{"objective": "edm", "width": 192, "steps": 8200, "final_lr_fraction": 0.05}
Rows from block 7 of a small image diffusion model, named by matrix and row number. Rows with one number belong to one neuron. Each number is 500 + 25 x the weight over its row's rms, rounded and kept within 0 to 999. All counts start at 0. Numbers have three digits each.
After each neuron's rows are labels from the 100 images, of 14976 (inputs lightly noised), where the neuron reaches its highest value: "top examples" is what is common among them. Only what is clearly more common there than usual is listed. The data: Sentinel-2 satellite tiles (TerraMesh).
# fc1: MLP up (model.blocks.7.mlp.fc1.weight, 1152x192), inputs 64-127
# fc2: MLP down (model.blocks.7.mlp.fc2.weight, 192x1152, transposed), outputs 64-127

fc1.293:506494499505509498516517518538509508525481542482503541474524516534493504497496497478493486508488515497534481453483500515522484503525521503548456515540499504521457495498496496485512480525537483
fc2.293:502470505464531481490513453513514542500508496513465498515530520516504497481533503528519548520540480476518507512483458470491480491488475543505516542470493526467530544487465535497513500460494547
top examples: snow or ice

fc1.578:474536526487472532522465468529476525566478493486474456501486507482514512458508501524500530505503491523458489490505504511555505492531511473473495509482495530515519496496453519477538521460472505
fc2.578:488521470489535469456500477453504512434489463468524538485496504539518483472429500519486536453508476531479492484499469512515530512481539522498479524535493494473527476493483474456506543500504505
top examples: crops; built area; main land cover: crops

fc1.424:460529542508485503465537519493516492456468499506528507536465472514466541507480486483466522534459504479551508485535498507512486538489513471532527523515491504530569474518498494507488476529465512
fc2.424:469496469482501511490550493513523507519474474506517505461438485531483472496468495489469482555508512526510521512485451486491535516499520493466540513493512498433524497526504493525488504494546549
top examples: crops; main land cover: crops

fc1.476:502530521509490543479520478503510516530462526533502499492479531533486489478502527498509509521476537490522522512457440499549494500472493524482513506516490545519497479469525508458533535514471524
fc2.476:498459502500517516528545501484513476508462490498506487443476474482502485495462480535538500529552448480526504488519479480475503470492493518502500509526477495491471497528483452508515539484522554
top examples: crops; main land cover: crops

fc1.82:502484537444496507466506515475509526528495508512558467479497500495471541523497508491479493528522514507454524520550548521505454533532497520526477510449475556498507479538461504491450517484463520
fc2.82:501527527500491479493485468500541508481532494522512509525472511483483490514490491476514502528491463471499507479510474481532527503465484491485518514574493483505525529474473495495479502509523466
top examples: main land cover: crops

fc1.544:510489507525533469467508502532494520491496497468508514471452492490509485505488481518535507503518498528452491523494537472416463488485492508522529530496474536505560493467466490540512529474496517
fc2.544:487522515519497509525467487515507485487495513475496499512539511497504518492502497543535523537502512494483515515530481530516490507482553514494480461516492527481484465508499470558508499508508551
top examples: crops; built area; main land cover: crops

fc1.555:518522533511499499454520501484540494471509506518474475523512464479503492532492495508514511514479485519510460519461490554545508514458489516477494519501499536496474490535529493487475530512518525
fc2.555:466515514494517488494486517523511485536484477514527470489523513507496511526497446542477483473544524508485478473522499443483477484502492470499564539504497505467492513537516528479501501456434534
top examples: snow or ice; main land cover: snow or ice

fc1.54:497543536545531481513500531482509501509536481537526497486477485478516531482512501481510466527468476493485510545494495529483505534471514473504511506485520459510462463524498516528499502596491493
fc2.54:503440501517487479513443550514494484497478510535494509520461466473551477465518506485514522523492463553530499492492483500519480441457553520485467493495522477495489535551497498500494506496507502
top examples: water; main land cover: water; snow or ice

fc1.564:502483532505482537482513502508497506535499503484476462511497489447530538532493527504495544479483548521508487515488504509512502492474488519524511468503500521460505528446517524463515513550413505
fc2.564:515463517492504489499551478491477494458514460499485546500504525454515491536492519470483491492515531449520446505495464471542501515499487499498503462498478459511555494472497483520520515501548519
top examples: water

fc1.624:487505572528515529523523476500551504524505491494486471502554455469483475543525491515476485493494532496491508505449513533507507486460492509483525515523497482507472463500460522539493463527479511
fc2.624:484486522473543468503501447517509497465472541496509449523511536507494509515477508489509489502495506516509431498488528472479490458480512453481520488519503457513506496534503461491515484502500540
top examples: water; main land cover: water

fc1.111:521525498496462471492481500508511492490559515541477509508437491504560509530488525518496512486484528506485536509557480511530545503508506491531478503428503482454521506511515491542467453512469476
fc2.111:501504477514525491465459518549429510513532498523483495493496515459563460473524504482491447473553481505515500508494465541540507540480538500493507460491503529504513530526526481561498488513498493
top examples: water

fc1.323:542523512538492489484504480509483493532449517449511521503478519510495490465497511532471515450504501522530489522498481515502482486492461486460474498496481452499499489512533485480487479514499507
fc2.323:483522516504539474514475442498540495494488482488503477475472517532486535461470464508492506531457508507494514514477507495490472527518479450503514479520505516491479476495494496497524503528479508
top examples: crops; built area; main land cover: crops

fc1.400:467510506512528483504489509502469489509502504518532558486513511505497514494492519475507476537515511517502491497465471516455494494513522515534549536495488512503519472477488470546506519495502503
fc2.400:523513536507503522502481543497501496474496485486496499511532473520495543530498471467486543530555498509490508498495538475513479518475475488498506508503467471505522497477510493487477523470525504
top examples: crops; built area; main land cover: crops

fc1.276:488499502553525504503528473467529514518467502505561478502509426496502466491510515499527496496466481496506475553464509485523474499488494501480502469545488531499526492488503438486537522482509436
fc2.276:559496482519512474467505512505470497488507471486557511443479520499462521469471512488567513492504488517480505503474481513471490484475499520500507483486478499497497482471522474514518495494474477
top examples: water; snow or ice

fc1.313:478562489472517505530494503512509505461492510504518512474514526464479486540535484493513531491499478520441525514510515527521501478535478499539506505496456494482510492464484507516513498519450502
fc2.313:516491532512463508509493467503505520498522468549515521491505449520489481482505546551502497538492487463498531481509478507469517476522513521474484465453504550502506531506532537468455497533537452
top examples: water; main land cover: water

fc1.236:460483491532521540512536491479495504449475491457463471535492481517501414523502492503504544515518453530482488489494475498505478517487489501485517505478478475532469526497527488495525492499526519
fc2.236:486536491473485467488530462496511500523493539509478509488522531496503507550529482543479488482484491520538510488459467491482524537517476530547492523511507481505502514497481503546528459502474479
top examples: crops; built area; main land cover: crops

fc1.29:435551524484507496484489527513527476522533464481511472507516537486521542476506521481510465517518460482514461503493536500519512518521497465490531510516496461510521453502487457429500508500513504
fc2.29:492432532504494496500505423513480487530514499470470486524533509532520496431487475492493504536485500488499516504518491489492496460504507499524501483514522483480512565522535503485472521476473523
top examples: main land cover: trees