From a checkpoint of a small image diffusion model: activation gelu, layers 12.
Rows from block 2 of a small image diffusion model, named by matrix and row number. Rows with one number belong to one neuron. Each number is 500 + 50 x the weight over its row's rms, rounded and kept within 0 to 999. All counts start at 0. Numbers have three digits each.
After each neuron's rows are labels from the 100 images, of 14976 (inputs lightly noised), where the neuron reaches its highest value: "peak on" is the class under the peak; "strongest on" is what is common among them. Only what is clearly more common there than usual is listed. The data: Sentinel-2 satellite tiles (TerraMesh).
# fc1: MLP up (model.blocks.2.mlp.fc1.weight, 1152x192), inputs 0-63
# fc2: MLP down (model.blocks.2.mlp.fc2.weight, 192x1152, transposed), outputs 0-63

fc1.432:474519378582560505514633541516524515504488468481620488419497599586536486430570455466492482471484536383501448516465408498503487497483490461553455450532519487416558590468418492539526486504456461
fc2.432:483530510493472459413492540515476490484522485547534489505484534505480517561546605452511491501481520536483492500509346523469391500524520617629514570568411500543416422491492489539508559516521451
peak on: rangeland; bare ground
strongest on: bare ground; main land cover: rangeland; main land cover: bare ground

fc1.630:461503428569542510396485468639602551479448524484531461483481595522410557440412458442497438515490570467468547484452443486451477477493466454515540515493596532485444507477438555566510447564508516
fc2.630:452518483458493657446560535548448453536480576417516495531443505548546467537453529486454486517514543514564462508602545547455402489612493543478543513527477484474455480497436585629485496421560428
peak on: water
strongest on: main land cover: water

fc1.602:530480495541485471508498451633439469419457433400407621420529509480572530482437527533516479466495560495509556595459429584511460508560501559448559573489485522488493441446546426701488532539528488
fc2.602:493483492450479466605576542574461533534520499515382578564602450455496460406538555399521458537482472552431452546492535480479542532419480487476473530457430417446564433562555581576475515512481501
peak on: snow or ice
strongest on: snow or ice; main land cover: snow or ice

fc1.755:456547476458405431400451458542489512442577552480488465541588540453528487467556512561539487518450479545577514469498458434358487541510683513446428507570428442480520539534461435473583540500485449
fc2.755:488541614501544487524511532526576511494486502543528487510526561479478457451451606428509453519552508458409456548407427490550562594538548535473550534464439438524405441516498543525612538490484561
peak on: crops
strongest on: crops; main land cover: crops

fc1.402:570529473488438563485544504469534379546560429540421480487510502521539570604598476488542527463547499604573477456532510503623562495442565489544524502585437555412508523568543574486534457380535551
fc2.402:489458434466528555504411475534444443572601485503424510508487554518481569486571487486471531503583540529464526496433488589490604471552498549542584517438583531527494431499542510471480443599415459
peak on: crops
strongest on: crops; built area; main land cover: crops

fc1.644:541522473481312470485484568527404496466497516527473513472511474513501577444498451442481517462505452558419485448543384462460470466586564551624455540535432495509519547543532438495523478537523588
fc2.644:498480409515440446471516437429551506528406551471550486493397551467524574459457532516421408571505455494609547531554498531518515542410405430476459514409544439475458579507553516425448501408497457
peak on: crops
strongest on: crops; built area; main land cover: crops

fc1.151:498500571454468527513399457531495560580461501547515526504500532396442510495512523485465429503453485511606544517576573418470529509522509514574527557483434548537374433485530479476555433463440405
fc2.151:494554567431487503480462478485507614615493552500510510490476500482543482497519509526517465533590552479496595545514519556526520544446538592477488546550512523453611426492459420461490493553495506
peak on: rangeland; bare ground
strongest on: main land cover: rangeland; main land cover: bare ground

fc1.31:414445522475456474483536537560518460540432489566452445502472521548472537526468507465451527554436563490524509494486520377509497437510531418484457384541399469492511492585517506603530580507526553
fc2.31:481505518488438528432505591472510458525517444544478539512496549572529542483542474441529523525654552480424489533534465578482569376490463481491591524513546488513450380511596491518541618516430446
peak on: trees
strongest on: snow or ice; main land cover: snow or ice

fc1.191:452505469439458370441574426394579519507492521538478503528515541553524523534431474509487450493534511522414542578520545459412495446449405526461499581520471542495536406548581537449501526497436622
fc2.191:462535433482512498466570505457591577516565524533477475462557481481550428482518453399482505514545504568550517515516520505524496439479480518578511542515518483505524365452493558496469477554415515
peak on: rangeland; bare ground
strongest on: main land cover: rangeland; main land cover: bare ground

fc1.580:445381598484509532564481532456500521568484484518480445507349456511583426547594517522480511485551518577488500606506485460453507633545462520485456422566476407418472562567520481527540487500514514
fc2.580:544567542515461504527509425560432493502473533519440478435456522480508458450481481533561478510443578495391472539649494443519527571410548542569481501501502583588427567401484550460498467489502454
peak on: crops
strongest on: crops; main land cover: crops

fc1.646:567468516492420509599512532512570514468491489502513533546577507489498573471499403507509515526383541548583419469518525553481480457453559469563500532508460483420430545336526527456490570556545440
fc2.646:493446449427504494493514488508426499544493527494468480501525536468536426482514505503554480571450600505439575560514558541496478442587476502522516581462465457578540509580488509533477533380501499
peak on: snow or ice
strongest on: snow or ice; main land cover: snow or ice

fc1.422:517498505498466506486468402477487532544487477374488583519495561497528475524392531553561490492505476437546522576474487462521485451508519477484504599605489462388521503483560473496493558524381565
fc2.422:500414473527433506495610438430461490442527577435546482502501458548567541443470458435544486459476461488450479506500388433497477409512542533491515571506439472574499523593455492472452583502609454
peak on: crops
strongest on: crops; main land cover: crops

fc1.494:424409506549504494543470465558548510551431466517567506555512539547472419515475483545506567480514586444561495550451510541556490447523529398508505393591537487570510483506473468481510527548536580
fc2.494:475548538440474423565475573539514507541486493476484533458479432437476521440513532499486443514515604417433452431428503502464513481434578554604537513613473501529363573444550597456530555369519425
peak on: snow or ice
strongest on: snow or ice; main land cover: snow or ice

fc1.332:459473432467512501473475479493552486340603456507541622482553438498552520553549444496495535534446542618447557517519548457440485502530503475566450491545474454437483504451563477575492475544461545
fc2.332:514520558575498409438470409564508464524500499510506580447449504490470438551486438534520494410655510515535552480608484526585551452515473509470452476556512547587438549626471467572519505458494553
peak on: crops
strongest on: crops; main land cover: crops

fc1.231:607414480397522494489512490390487518533527478474503552500416514463485525634569532490473508465488542475543475437509435524432568494513499446531536523517475527468443499530568401315501476464553422
fc2.231:451521511568474451592452456459530610533481448551451470429504512508545489512559539624453542508415545538520505496459476473539552477473478474502572537502468504542587468464500600403521480526462531
peak on: rangeland
strongest on: main land cover: rangeland

fc1.381:515489457602432445455475517339510496396419556525511543508392515606547498521612497479489415470479560564497528474463502467459532542589435480553462494515488545419560542494571485501431591519501412
fc2.381:456449453416476442424452424411465528473473573541530489511417460419568472584449481529398535532446415500448509506444521563518571508483527498540489576417571567534496495508519489483464557549466550
peak on: rangeland
strongest on: main land cover: rangeland

fc1.446:433452545462503500514487583493473432521536452514450390483520465477575539508517515445509597513532476584495485513522489423534479576522500488531487497549494534405494508538439555499563513553545533
fc2.446:462519515549510590492517507453504408452542490526448512504501504489466502466458542494491479588477435485487488487615474618487559513577576607526540455467487555505624505491449513565524511443559467
peak on: trees
strongest on: crops; built area; main land cover: crops

fc1.586:421406448507443465448489449379513498492428493554530468448507520465524554528482456452670518494478538475463452547516464474480515461566479489569478527465539517519451474485414517443476548573505410
fc2.586:535492422454547496471531499431450575390546367521548453455384557534527533436557439465505440560469519511624504544551450579569537516460492513520539519513557474486492449495474541402509567497508530
peak on: crops
strongest on: crops; built area; main land cover: crops

fc1.468:503522514528515446501461560463480436495452526418537436519553444477532457439482514525509535541568463449543521571463546410561475520439485493470451576425476468395559541511528456484482501552551543
fc2.468:489533550518494391597455571478518533470503541498526528520561547483463513388502471456484487440471501604402570588584624453506537642427519456477476595502579549508409581489514466482481497494471554
peak on: rangeland
strongest on: main land cover: rangeland

fc1.405:401506539411542496550574552405487520517647474460464509490526522494476509534451489558436484483551481528525453417488404463581393464520482541481521504556417486500424496560568490488501518595524594
fc2.405:473402512547586394561484604519577555545521560541410522498511508510523600555458535445503481445515464460444610478630479507540501571518471546522537511502408571587612417505388546525505460435463502
peak on: snow or ice
strongest on: snow or ice; main land cover: snow or ice

fc1.315:456472503479422526372450475444448513491537491446520526415529531483564472521450550400548440434519424551616514566468560517509519556552628500481587470504532525475518566484522537478594507477518480
fc2.315:490506650527422558506409463415563540516575442453539458484500567535494485498504465544432457506545497571455517507515546547494582546505468541513510518517545516505471487540517561438543476578575439
peak on: crops
strongest on: crops; built area; main land cover: crops

fc1.506:381499397480536435514469506574569503454512591562446540580554416516507475410488457470472659486477524418489502529485514363475493476538446592526550463478570535511514478538505431520447577466467488
fc2.506:495494544508535515558411527531575492522475452538429502421489574503494638545505480534499472457581495504544464572515414614492576474452541472511486485514534483528538436573507543501465594602540521
peak on: rangeland
strongest on: main land cover: rangeland

fc1.716:475527484451484454477502464431480493464554632509477513601486498495551514470638506603554511510581458485521438532479592556546627536438477445504454529525456464515521478516432460552547500502457486
fc2.716:493485517578454406449515432431498550511564558410466465451518580509436360576465465535532546487480427480543501529415429506466542568470535476446414496450492601469514481538456506556514483565594486
peak on: rangeland
strongest on: main land cover: rangeland

fc1.362:420459474552449408458525512508600569489478571433492440575524669518489543487434429522440523555533544488541503564512486538524501488458583431424541482528548502511553493458430486457475575509492452
fc2.362:523580554491434551446533459444487478488493565464425460595558536461532439498547514507514455504607529564521524490543496498459517456487590618604516561564529504538385483523560513468317550510578468
peak on: bare ground
strongest on: bare ground

fc1.199:390570453433471560415493555380470531439615542460513494459527493593525599555512594501488461560495491487457474465428432544491484581594380476507521440441541530493497524525505467455533572467556467
fc2.199:472500512526525605473474484456492434423553367453562512507450499468490515551439417510437502471467436549584498493542447576515558486474463507570464447505438520398554509579393529386476504507513466
peak on: trees
strongest on: main land cover: trees; clouds

fc1.226:583485462504521478582453480477457456526439466533485423419453419526515515445494521498496585501528530558525509479454477622466460560549480519541544504581586464524489478379533496451624487489434387
fc2.226:481486503475426554603538442415570488477470417513481561511399493463556497496471494535504471484522554458538487459542453444466434561493504524519559553512493454509459533555460405495607500444527545
peak on: snow or ice
strongest on: snow or ice; main land cover: snow or ice

fc1.77:304517509534539510538544527549469542528511569565391481462503421589552460539585453517532527549511511476536506445526483456479444525481501488407520577540586527499519479464516552529452479480472416
fc2.77:500527462494544573639504445558572550544500552523460498462486514428468479554485564557531459559544475532397508444567494504502479630494485491453576464522579573585578490573432546464473512512529493
peak on: clouds; snow or ice
strongest on: clouds; snow or ice

fc1.443:544404526448611497513558490576591425449461467489499468564541503529632499458458526433587466560575516548464522569507448535548546478499511459420540458533515395510482528543535431462518616560566568
fc2.443:507516446565528514533475526474437408471520445570478516421445494515440474381523474497513568471445504520525534484581455464419493469478472423497483486498486550437517577416537632512520582495527483
peak on: clouds
strongest on: clouds; main land cover: trees

fc1.59:554486516521436457468482497623482460472504507402478523487544475449507467468467511558481553461499505478509456513471515471627518519479468474437579478555488472473619564478530488523516448458445554
fc2.59:438494533485469437510455527528440355525575596477475496545567433514433432462443504416487523454486439435447473476438487493497501494482475479454520541449449501525461510481546509504518431552585490
peak on: snow or ice
strongest on: snow or ice; main land cover: snow or ice

fc1.574:469510493486511521481545466490518498604510579594546430576568491539451545518541442593440564556583455490509538571484561543515479493503708538464480560513631493604508453457462539545453557573459449
fc2.574:500455536594422445492535432488486564457467555508463481565416475510487390429529487502524374511528485567446465457452559407491482539496571564437502502532529514503469439496550445515486541377555474
peak on: clouds
strongest on: trees; clouds; main land cover: trees

fc1.537:487559527467473477519484567466495557534465524464504469480413458513363418455522421420459473540517419407505534422445526431536515489578448501458468470523516550531504576449489488464535629537580450
fc2.537:595518456518519494483479529497506487502544531435507548441454460487523679560529410439421569507515499466540483463558564516538506456473541529525450506472487521501471544583484532509443613462425509
peak on: rangeland
strongest on: main land cover: rangeland

fc1.203:554529501560515461444513562475509494519485427564497539458463530464514447505459418548440501443420513524555504459532559485464552491534538465485420484508571500399425551519396472463533560428480480
fc2.203:464556429446541521456384377509537508531451465496511425558490511528453485592458444579370515469496543490420448455492523437503534474518535481479525450539535480499507546524455587454481541573556489
peak on: rangeland
strongest on: main land cover: rangeland

fc1.707:397483514534433375455456466475424595387546534537429488487547536529476603577412410488441439493530490543452438532549490467422482536497522514541545448609512502468515557498488513495404451422536522
fc2.707:523608566480537505465558546510509531530509609496427473524648570532479497504545456568488458535486395594660515480470558563474522438453543457442529522469535465527463503543517521518431464482468452
peak on: crops
strongest on: crops; built area; main land cover: crops

fc1.605:531564591513512529611521490467413481523552518499487432556569485486617491452399430520444495594465505407505474423497429533475506385470565499384492579469437485561503518449526468588588578498495481
fc2.605:489503460508479596486444491483547485451478539487487443459544466507445600499555580443508486491497365502477509453403440469480523459523527413370485416434547479536544412534404537500543486571457503
peak on: clouds; snow or ice
strongest on: snow or ice; clouds

fc1.703:534489486514634522535484442561486467612432574461499546552558438526490473515455433541491545508488420432429519557471422514580524465476594604495407499493465452566486541575455490432443532536470506
fc2.703:484528507536494481553432492471493421477481473502523537461513530534494477422410486481590370490500522626417517476514462448537519479552594438409526483538459415427492522517510507517443557516499602
peak on: clouds
strongest on: clouds; main land cover: trees

fc1.663:463554600514600513476542494581438523524456471518437421493464438492573491446547454551501543493373568552480453418584528552475545438458528498453582556558513409563513441482492528553577600449530438
fc2.663:559493585533533548524501468589510571530516519420461425444461516536478396474483556495406457552599521493529523455466542426448523577526433523437500537510416420475525471515508571538494541547531549
peak on: clouds; snow or ice
strongest on: clouds; snow or ice

fc1.307:476496329424533459418504477525544452470485520525409479415547568536490497516497521518534493534460484454547499507485500549526466577560469470538479443564464505469505497557500534555461530523298521
fc2.307:515502434452447401421489445474463567471472556463542487489558387477496540525519350531449496527585503533424517483405478534469494463482447572604522586441511562566567443497498510471504454511615534
peak on: rangeland
strongest on: main land cover: rangeland

fc1.356:601422496561568530495569525506516573673482532529476541531493505473496507466545497421524535483520469526458544536434574562480457561494502450479419405502465507386515607491578527413543491499463549
fc2.356:469551562429467560479494440465389553495475472543498498490429518527526501466432533553460549467449482586483508485429475452443466504558561458449396568495553563597478664509498392444463561495598480
peak on: bare ground
strongest on: bare ground; main land cover: bare ground

fc1.551:518469482523561490508531484504485539471495441476474461419413524471573421498538543447466540504527452565459551516517522552505497458520362561496516448552563483504510577476511530479496569439583501
fc2.551:512510470508505499449617528459535420499554609473475442511525491543470535504558617538484472492451456613448506444481486397515439421519547480612568467476504448552500596513403525525440489512436493
peak on: bare ground
strongest on: bare ground; main land cover: bare ground

fc1.766:540526477423501461416465551606497516550561485569435491568470460454509524546576484520507501473469526465522489555547505482530490534439481521483585493461450589458524536472529511489512610431449501
fc2.766:462452425499475435429467421553495484540513423546441465417465514476513452610462577524411472541523380456477520501425433522514439443415555504524385556456557550559489563599509473461503533605553475
peak on: rangeland
strongest on: main land cover: rangeland

fc1.591:494471568576507425537532493498585434484391432514561427536542540558518446555544522398507503480487535567444534564507469456579549486536511500380596508465618533503505582507508550423496468428643491
fc2.591:490548497470463462544575469489468406452576475492546503449552523454399584452541476493460484522461467519581502466580472468426464473455506484435418558502524592482409638558557434530429478600423512
peak on: clouds; snow or ice
strongest on: clouds

fc1.534:620477484493485477574429502472487633526611448529543541513486530442524432498553415469470482459481493551461496494425514584454454399465524435466649515519523576475506551450578444432518406421493549
fc2.534:468565487482475506535491499399580604501568441457485529567520510469457430437543521559436528557552361498604473498459460441461396469540545484448506575463493520568540532542531502484425394606528516
peak on: bare ground
strongest on: bare ground

fc1.179:501510489502495491369462566505470513525550489526580573462514470462440401469537471486596517582498458539440493515483476408481468492620564492478518497537510468422476527511439551613495555469547445
fc2.179:495529445558503450431496528496520539540489546472499556511541552477463504647567479536636515496487541476529475511559476573513435469385463512521434449528466511558448517538456384561502565447491481
peak on: crops
strongest on: crops; built area; main land cover: crops

fc1.445:484517512478501581514542497476519456487420528459431423531479540555368486512506421472434549456487587487577472592467488563522545444422534454393578503528528412596546502536516450496514587590529509
fc2.445:507491555522481596465437421509467425495549581494498524517479494498508574476467492559445484447416554563371512502494546497458467482552504468437505494564513384560426411407453505480470575398547583
peak on: snow or ice
strongest on: snow or ice; main land cover: snow or ice

fc1.334:574403498510483553510424434576501504491523415506532428533545517462540510547417477538439512429536511520528620536544427566495499486486512459451521565539474488493394512456485461419434440567534467
fc2.334:487509463502466560546504460494488518554466505448449489480511500492447522412562503465429457579518454494494531535520427468471503529553506441412508531549519527508499597555517624475468579400428456
peak on: snow or ice
strongest on: snow or ice; main land cover: snow or ice

fc1.550:471549423517540466527424505470504481567587470548502473433480609527553460514469473532505513532603558592436446474483514479465520583547557538443520474468485571447509575496524495479537470495514395
fc2.550:459434501569562476576478524474570514459520481495536574455617498523520552493522531590397452508517544504501550398452530501476582458487469495475588448472482489547523617581529581466482467598483524
peak on: crops
strongest on: crops; built area

fc1.136:451528482524460411356553564577480427563638463590503519436490500431529446453444453596495588503586515518506505569492563442581496535525622548487471445471481554452541512453545590462515482452531579
fc2.136:455549507503526484561483441564515375522583492515460490502432487497505567623491521502534540510491505461407509471520525489435425514491492592486536409522522475577516461530348451530467509588512417
peak on: crops
strongest on: crops; built area; main land cover: crops

fc1.653:559526506500576535446606557621513475528473507509428434534537552507490444540473514518454479506585559458438495530454491529514523495565436478618558463544452457534460453461440478574517495414490497
fc2.653:465462512429496549413552491512516500554554579464427511490546496558459566499588480501448542450464520532592480435512467471509478551508544450532531499523552508478531569553526497578523485542573583
peak on: bare ground
strongest on: main land cover: rangeland; main land cover: bare ground

fc1.149:500561435484537517493423518529478462451539530491493479507497472469595652494579536555558524501413445528547507449566437543540495459446563503527481555477544492512514581422513455474506461582460481
fc2.149:517554495506515460484594581502492445525515470477493498505486472601524392430460579560502455486583448468520535428513505459516504465505454351551478371493484499525406469537467576472513519459452488
peak on: trees
strongest on: snow or ice; main land cover: trees; main land cover: snow or ice

fc1.118:513428521515559509498462526426530507522539564491452490451440643501473527497567504484497535535416451482493488470514522480483514601477659582493544507590527529535466520531546512511568484437579591
fc2.118:511479477526490481491461525485473496489436407502511506590495511485438512504499547536533565521591486543493488561531458505561495501512540587447493492571477521505471431494481514493550477559450428
peak on: trees
strongest on: snow or ice; clouds

fc1.144:491493459458538502498523481578566474559527452567493474478459574589544493520527465454407457547547449390434474542514555458551510565491454496532472410427440462543483604469552551542562459427466503
fc2.144:483575475463474535447531427497515477427533521585541492491484595509442509469523544447509449456456592593588512542483496467511551580467556466598550485501479478567465433530531456468529532468510459
peak on: rangeland; bare ground
strongest on: bare ground; main land cover: rangeland; main land cover: bare ground

fc1.479:489501611443510395507557492518474572472425522426448486457484507534504536529434501474475434546512478511538471497459529490525436576541458535485428531521505543415497648567524549504572482493491608
fc2.479:488443612524485541382574466528436486505493640521498490511520474501491457489531465485464458510576532559550498536535653490548454389524364632504562562603480501523415437447476549476674415531537557
peak on: crops
strongest on: crops; built area; main land cover: crops

fc1.742:577558571500477532469449493460522437425538489496458468493443538476551550549446530555540469561472553432456515480511437510582537547483510540461524478426534553554572497457558440531476519498601441
fc2.742:523466548550372522487421545464483424477560503482499493470542495514439470489560420499428547472520538460534494537360400479471476547468479559458459441483552581467496440524455518526489533478450504
peak on: crops
strongest on: main land cover: crops

fc1.623:582408479488637594563523480577423504482431490476420509472489495534537591495522449535517488528490552478416466456476543512461501560482550514609429466510471406434465409479463494480501462478530433
fc2.623:512514499561491536470480471491527544509541417517393479501418502494599319554461403384459496507505576540534519550463584368520537441427390561544502564533518476515511419500499467474535573549409587
peak on: clouds
strongest on: trees; clouds; main land cover: trees

fc1.392:535483387580527490410430544602514513506365438424453493552549513470509437558524443455379506536514436530527474621491571458459470470471438440470477494534456429501519462461464508509521451483547550
fc2.392:522520437467560457447464537486468425582543530403461462522534458414542533503470520461486519509483495436487467500490536377519498392474568347503484484469536455481487530524476585483444563477415530
peak on: bare ground; snow or ice
strongest on: bare ground; main land cover: bare ground

fc1.616:322495492536547574517598483448515451602468485471411451488510457542437441478517470438507509514526511540479578545505495510481457482604520495514427480582498485474508434489428436517492364510595574
fc2.616:607469543545379563514504553474522501474511457520427552523469513415516550475464460461509464469444604471550449427579519566473513470395466553526422519554490505564446551483547502436494409416405442
peak on: clouds
strongest on: snow or ice; clouds

fc1.609:505496448411532561471435511449472412428463523523423434475506540507417651487465446499467473522441464473467488512521446573511508513482450443533479509468520496532491529532499437513535476467554493
fc2.609:519493518512464466489513485504487503517490451474475490502437482553536343455516495505516504540539485467518492514492521437520487515438559403461531593451495505536434457537498545460523518497383541
peak on: trees; water
strongest on: snow or ice; main land cover: water

fc1.519:440427517523548443535440478475492567688449488494506616545506487489443522518459413533459476527535518557400513436527431523516448444515450452452639466530491444470508496573561576484587535486441532
fc2.519:487530589416500557509489537433503588518455468594500540491531459464532524490514505516620467522531481546443485504540474631516520460494548468520488480596508486445510404402530576480556440602566515
peak on: water
strongest on: water; main land cover: water

fc1.694:492504431516407500431546535514548523458511477491568481467499555522477499523560454538505447521480605390499486519516490570493526492492523502522410491523441525497491429487461483544464540515382640
fc2.694:520447436521470350550528510500501497502480482520578544452535464501517450629504498540445489488550527471559520477510457450480528482510519532472470486461517570489524621553530528514439501448544410
peak on: rangeland
strongest on: main land cover: rangeland

fc1.316:467552447506688438449534492576507455535433584526491555563495554559521473514435356459534471462525499413531441557420528521543532439538473496483527572502574562547460469487454479527400544434439553
fc2.316:490532570607410507474551535452507482460458557447430570613525464473525522526494504456508421518492532521482480505446480530465512470404511569536458506542484486508418585473528490535362505495629409
peak on: clouds
strongest on: clouds; main land cover: trees

fc1.23:486539383551505423453500500532518403420415507397433602484502533405429524532484475511539480497468386472466516597453511507529454528524448529543490486493498433499478489481541558480511524470505524
fc2.23:472469402508496380466407517497552467442473558503516601444598560588493505448575514497522530493401429493469488468464506503434501538513568484544457634523442452510521541489406472465499428545574549
peak on: rangeland; bare ground
strongest on: main land cover: rangeland; main land cover: bare ground

fc1.219:435475510420523354428482523456519514566429469547556505456516541494441549514543530471467565506518425436516526577522554471502515515574466516453557491617492579538472520607506468495479518549558529
fc2.219:538573502550483422504510457533502505560511501482498531521477488481469482455465484476483476505500526561414483469498563432488508483482343586545553467607485495513429381463515537457574450475498555
peak on: crops
strongest on: main land cover: crops

fc1.388:589434450554560541556560480378436444540362471492476526446498594509410568524509512486519451532388487503523519583508529448521487515542477559519437508464476440504484507513367513581502527507544508
fc2.388:487497497397518579439504530456490489472485477535498515482537526502530550430585542429584620439423551448481403510430538477527456451426495510470427510463541492560563455469530416532470525549477492
peak on: clouds
strongest on: snow or ice; clouds

fc1.695:517410508554537479544475527387443507513550473465543522512430535482512509514517443454524434439475471491469459482433489537503452566507461459558379468578441443505492471598495506535490603509519485
fc2.695:523476551512462513517423528459510537499492528481621518468465511553486519415532521539547496498503478519545484430522527525587489571493484550521532525438429491585465529519433588468599538381615479
peak on: rangeland
strongest on: main land cover: rangeland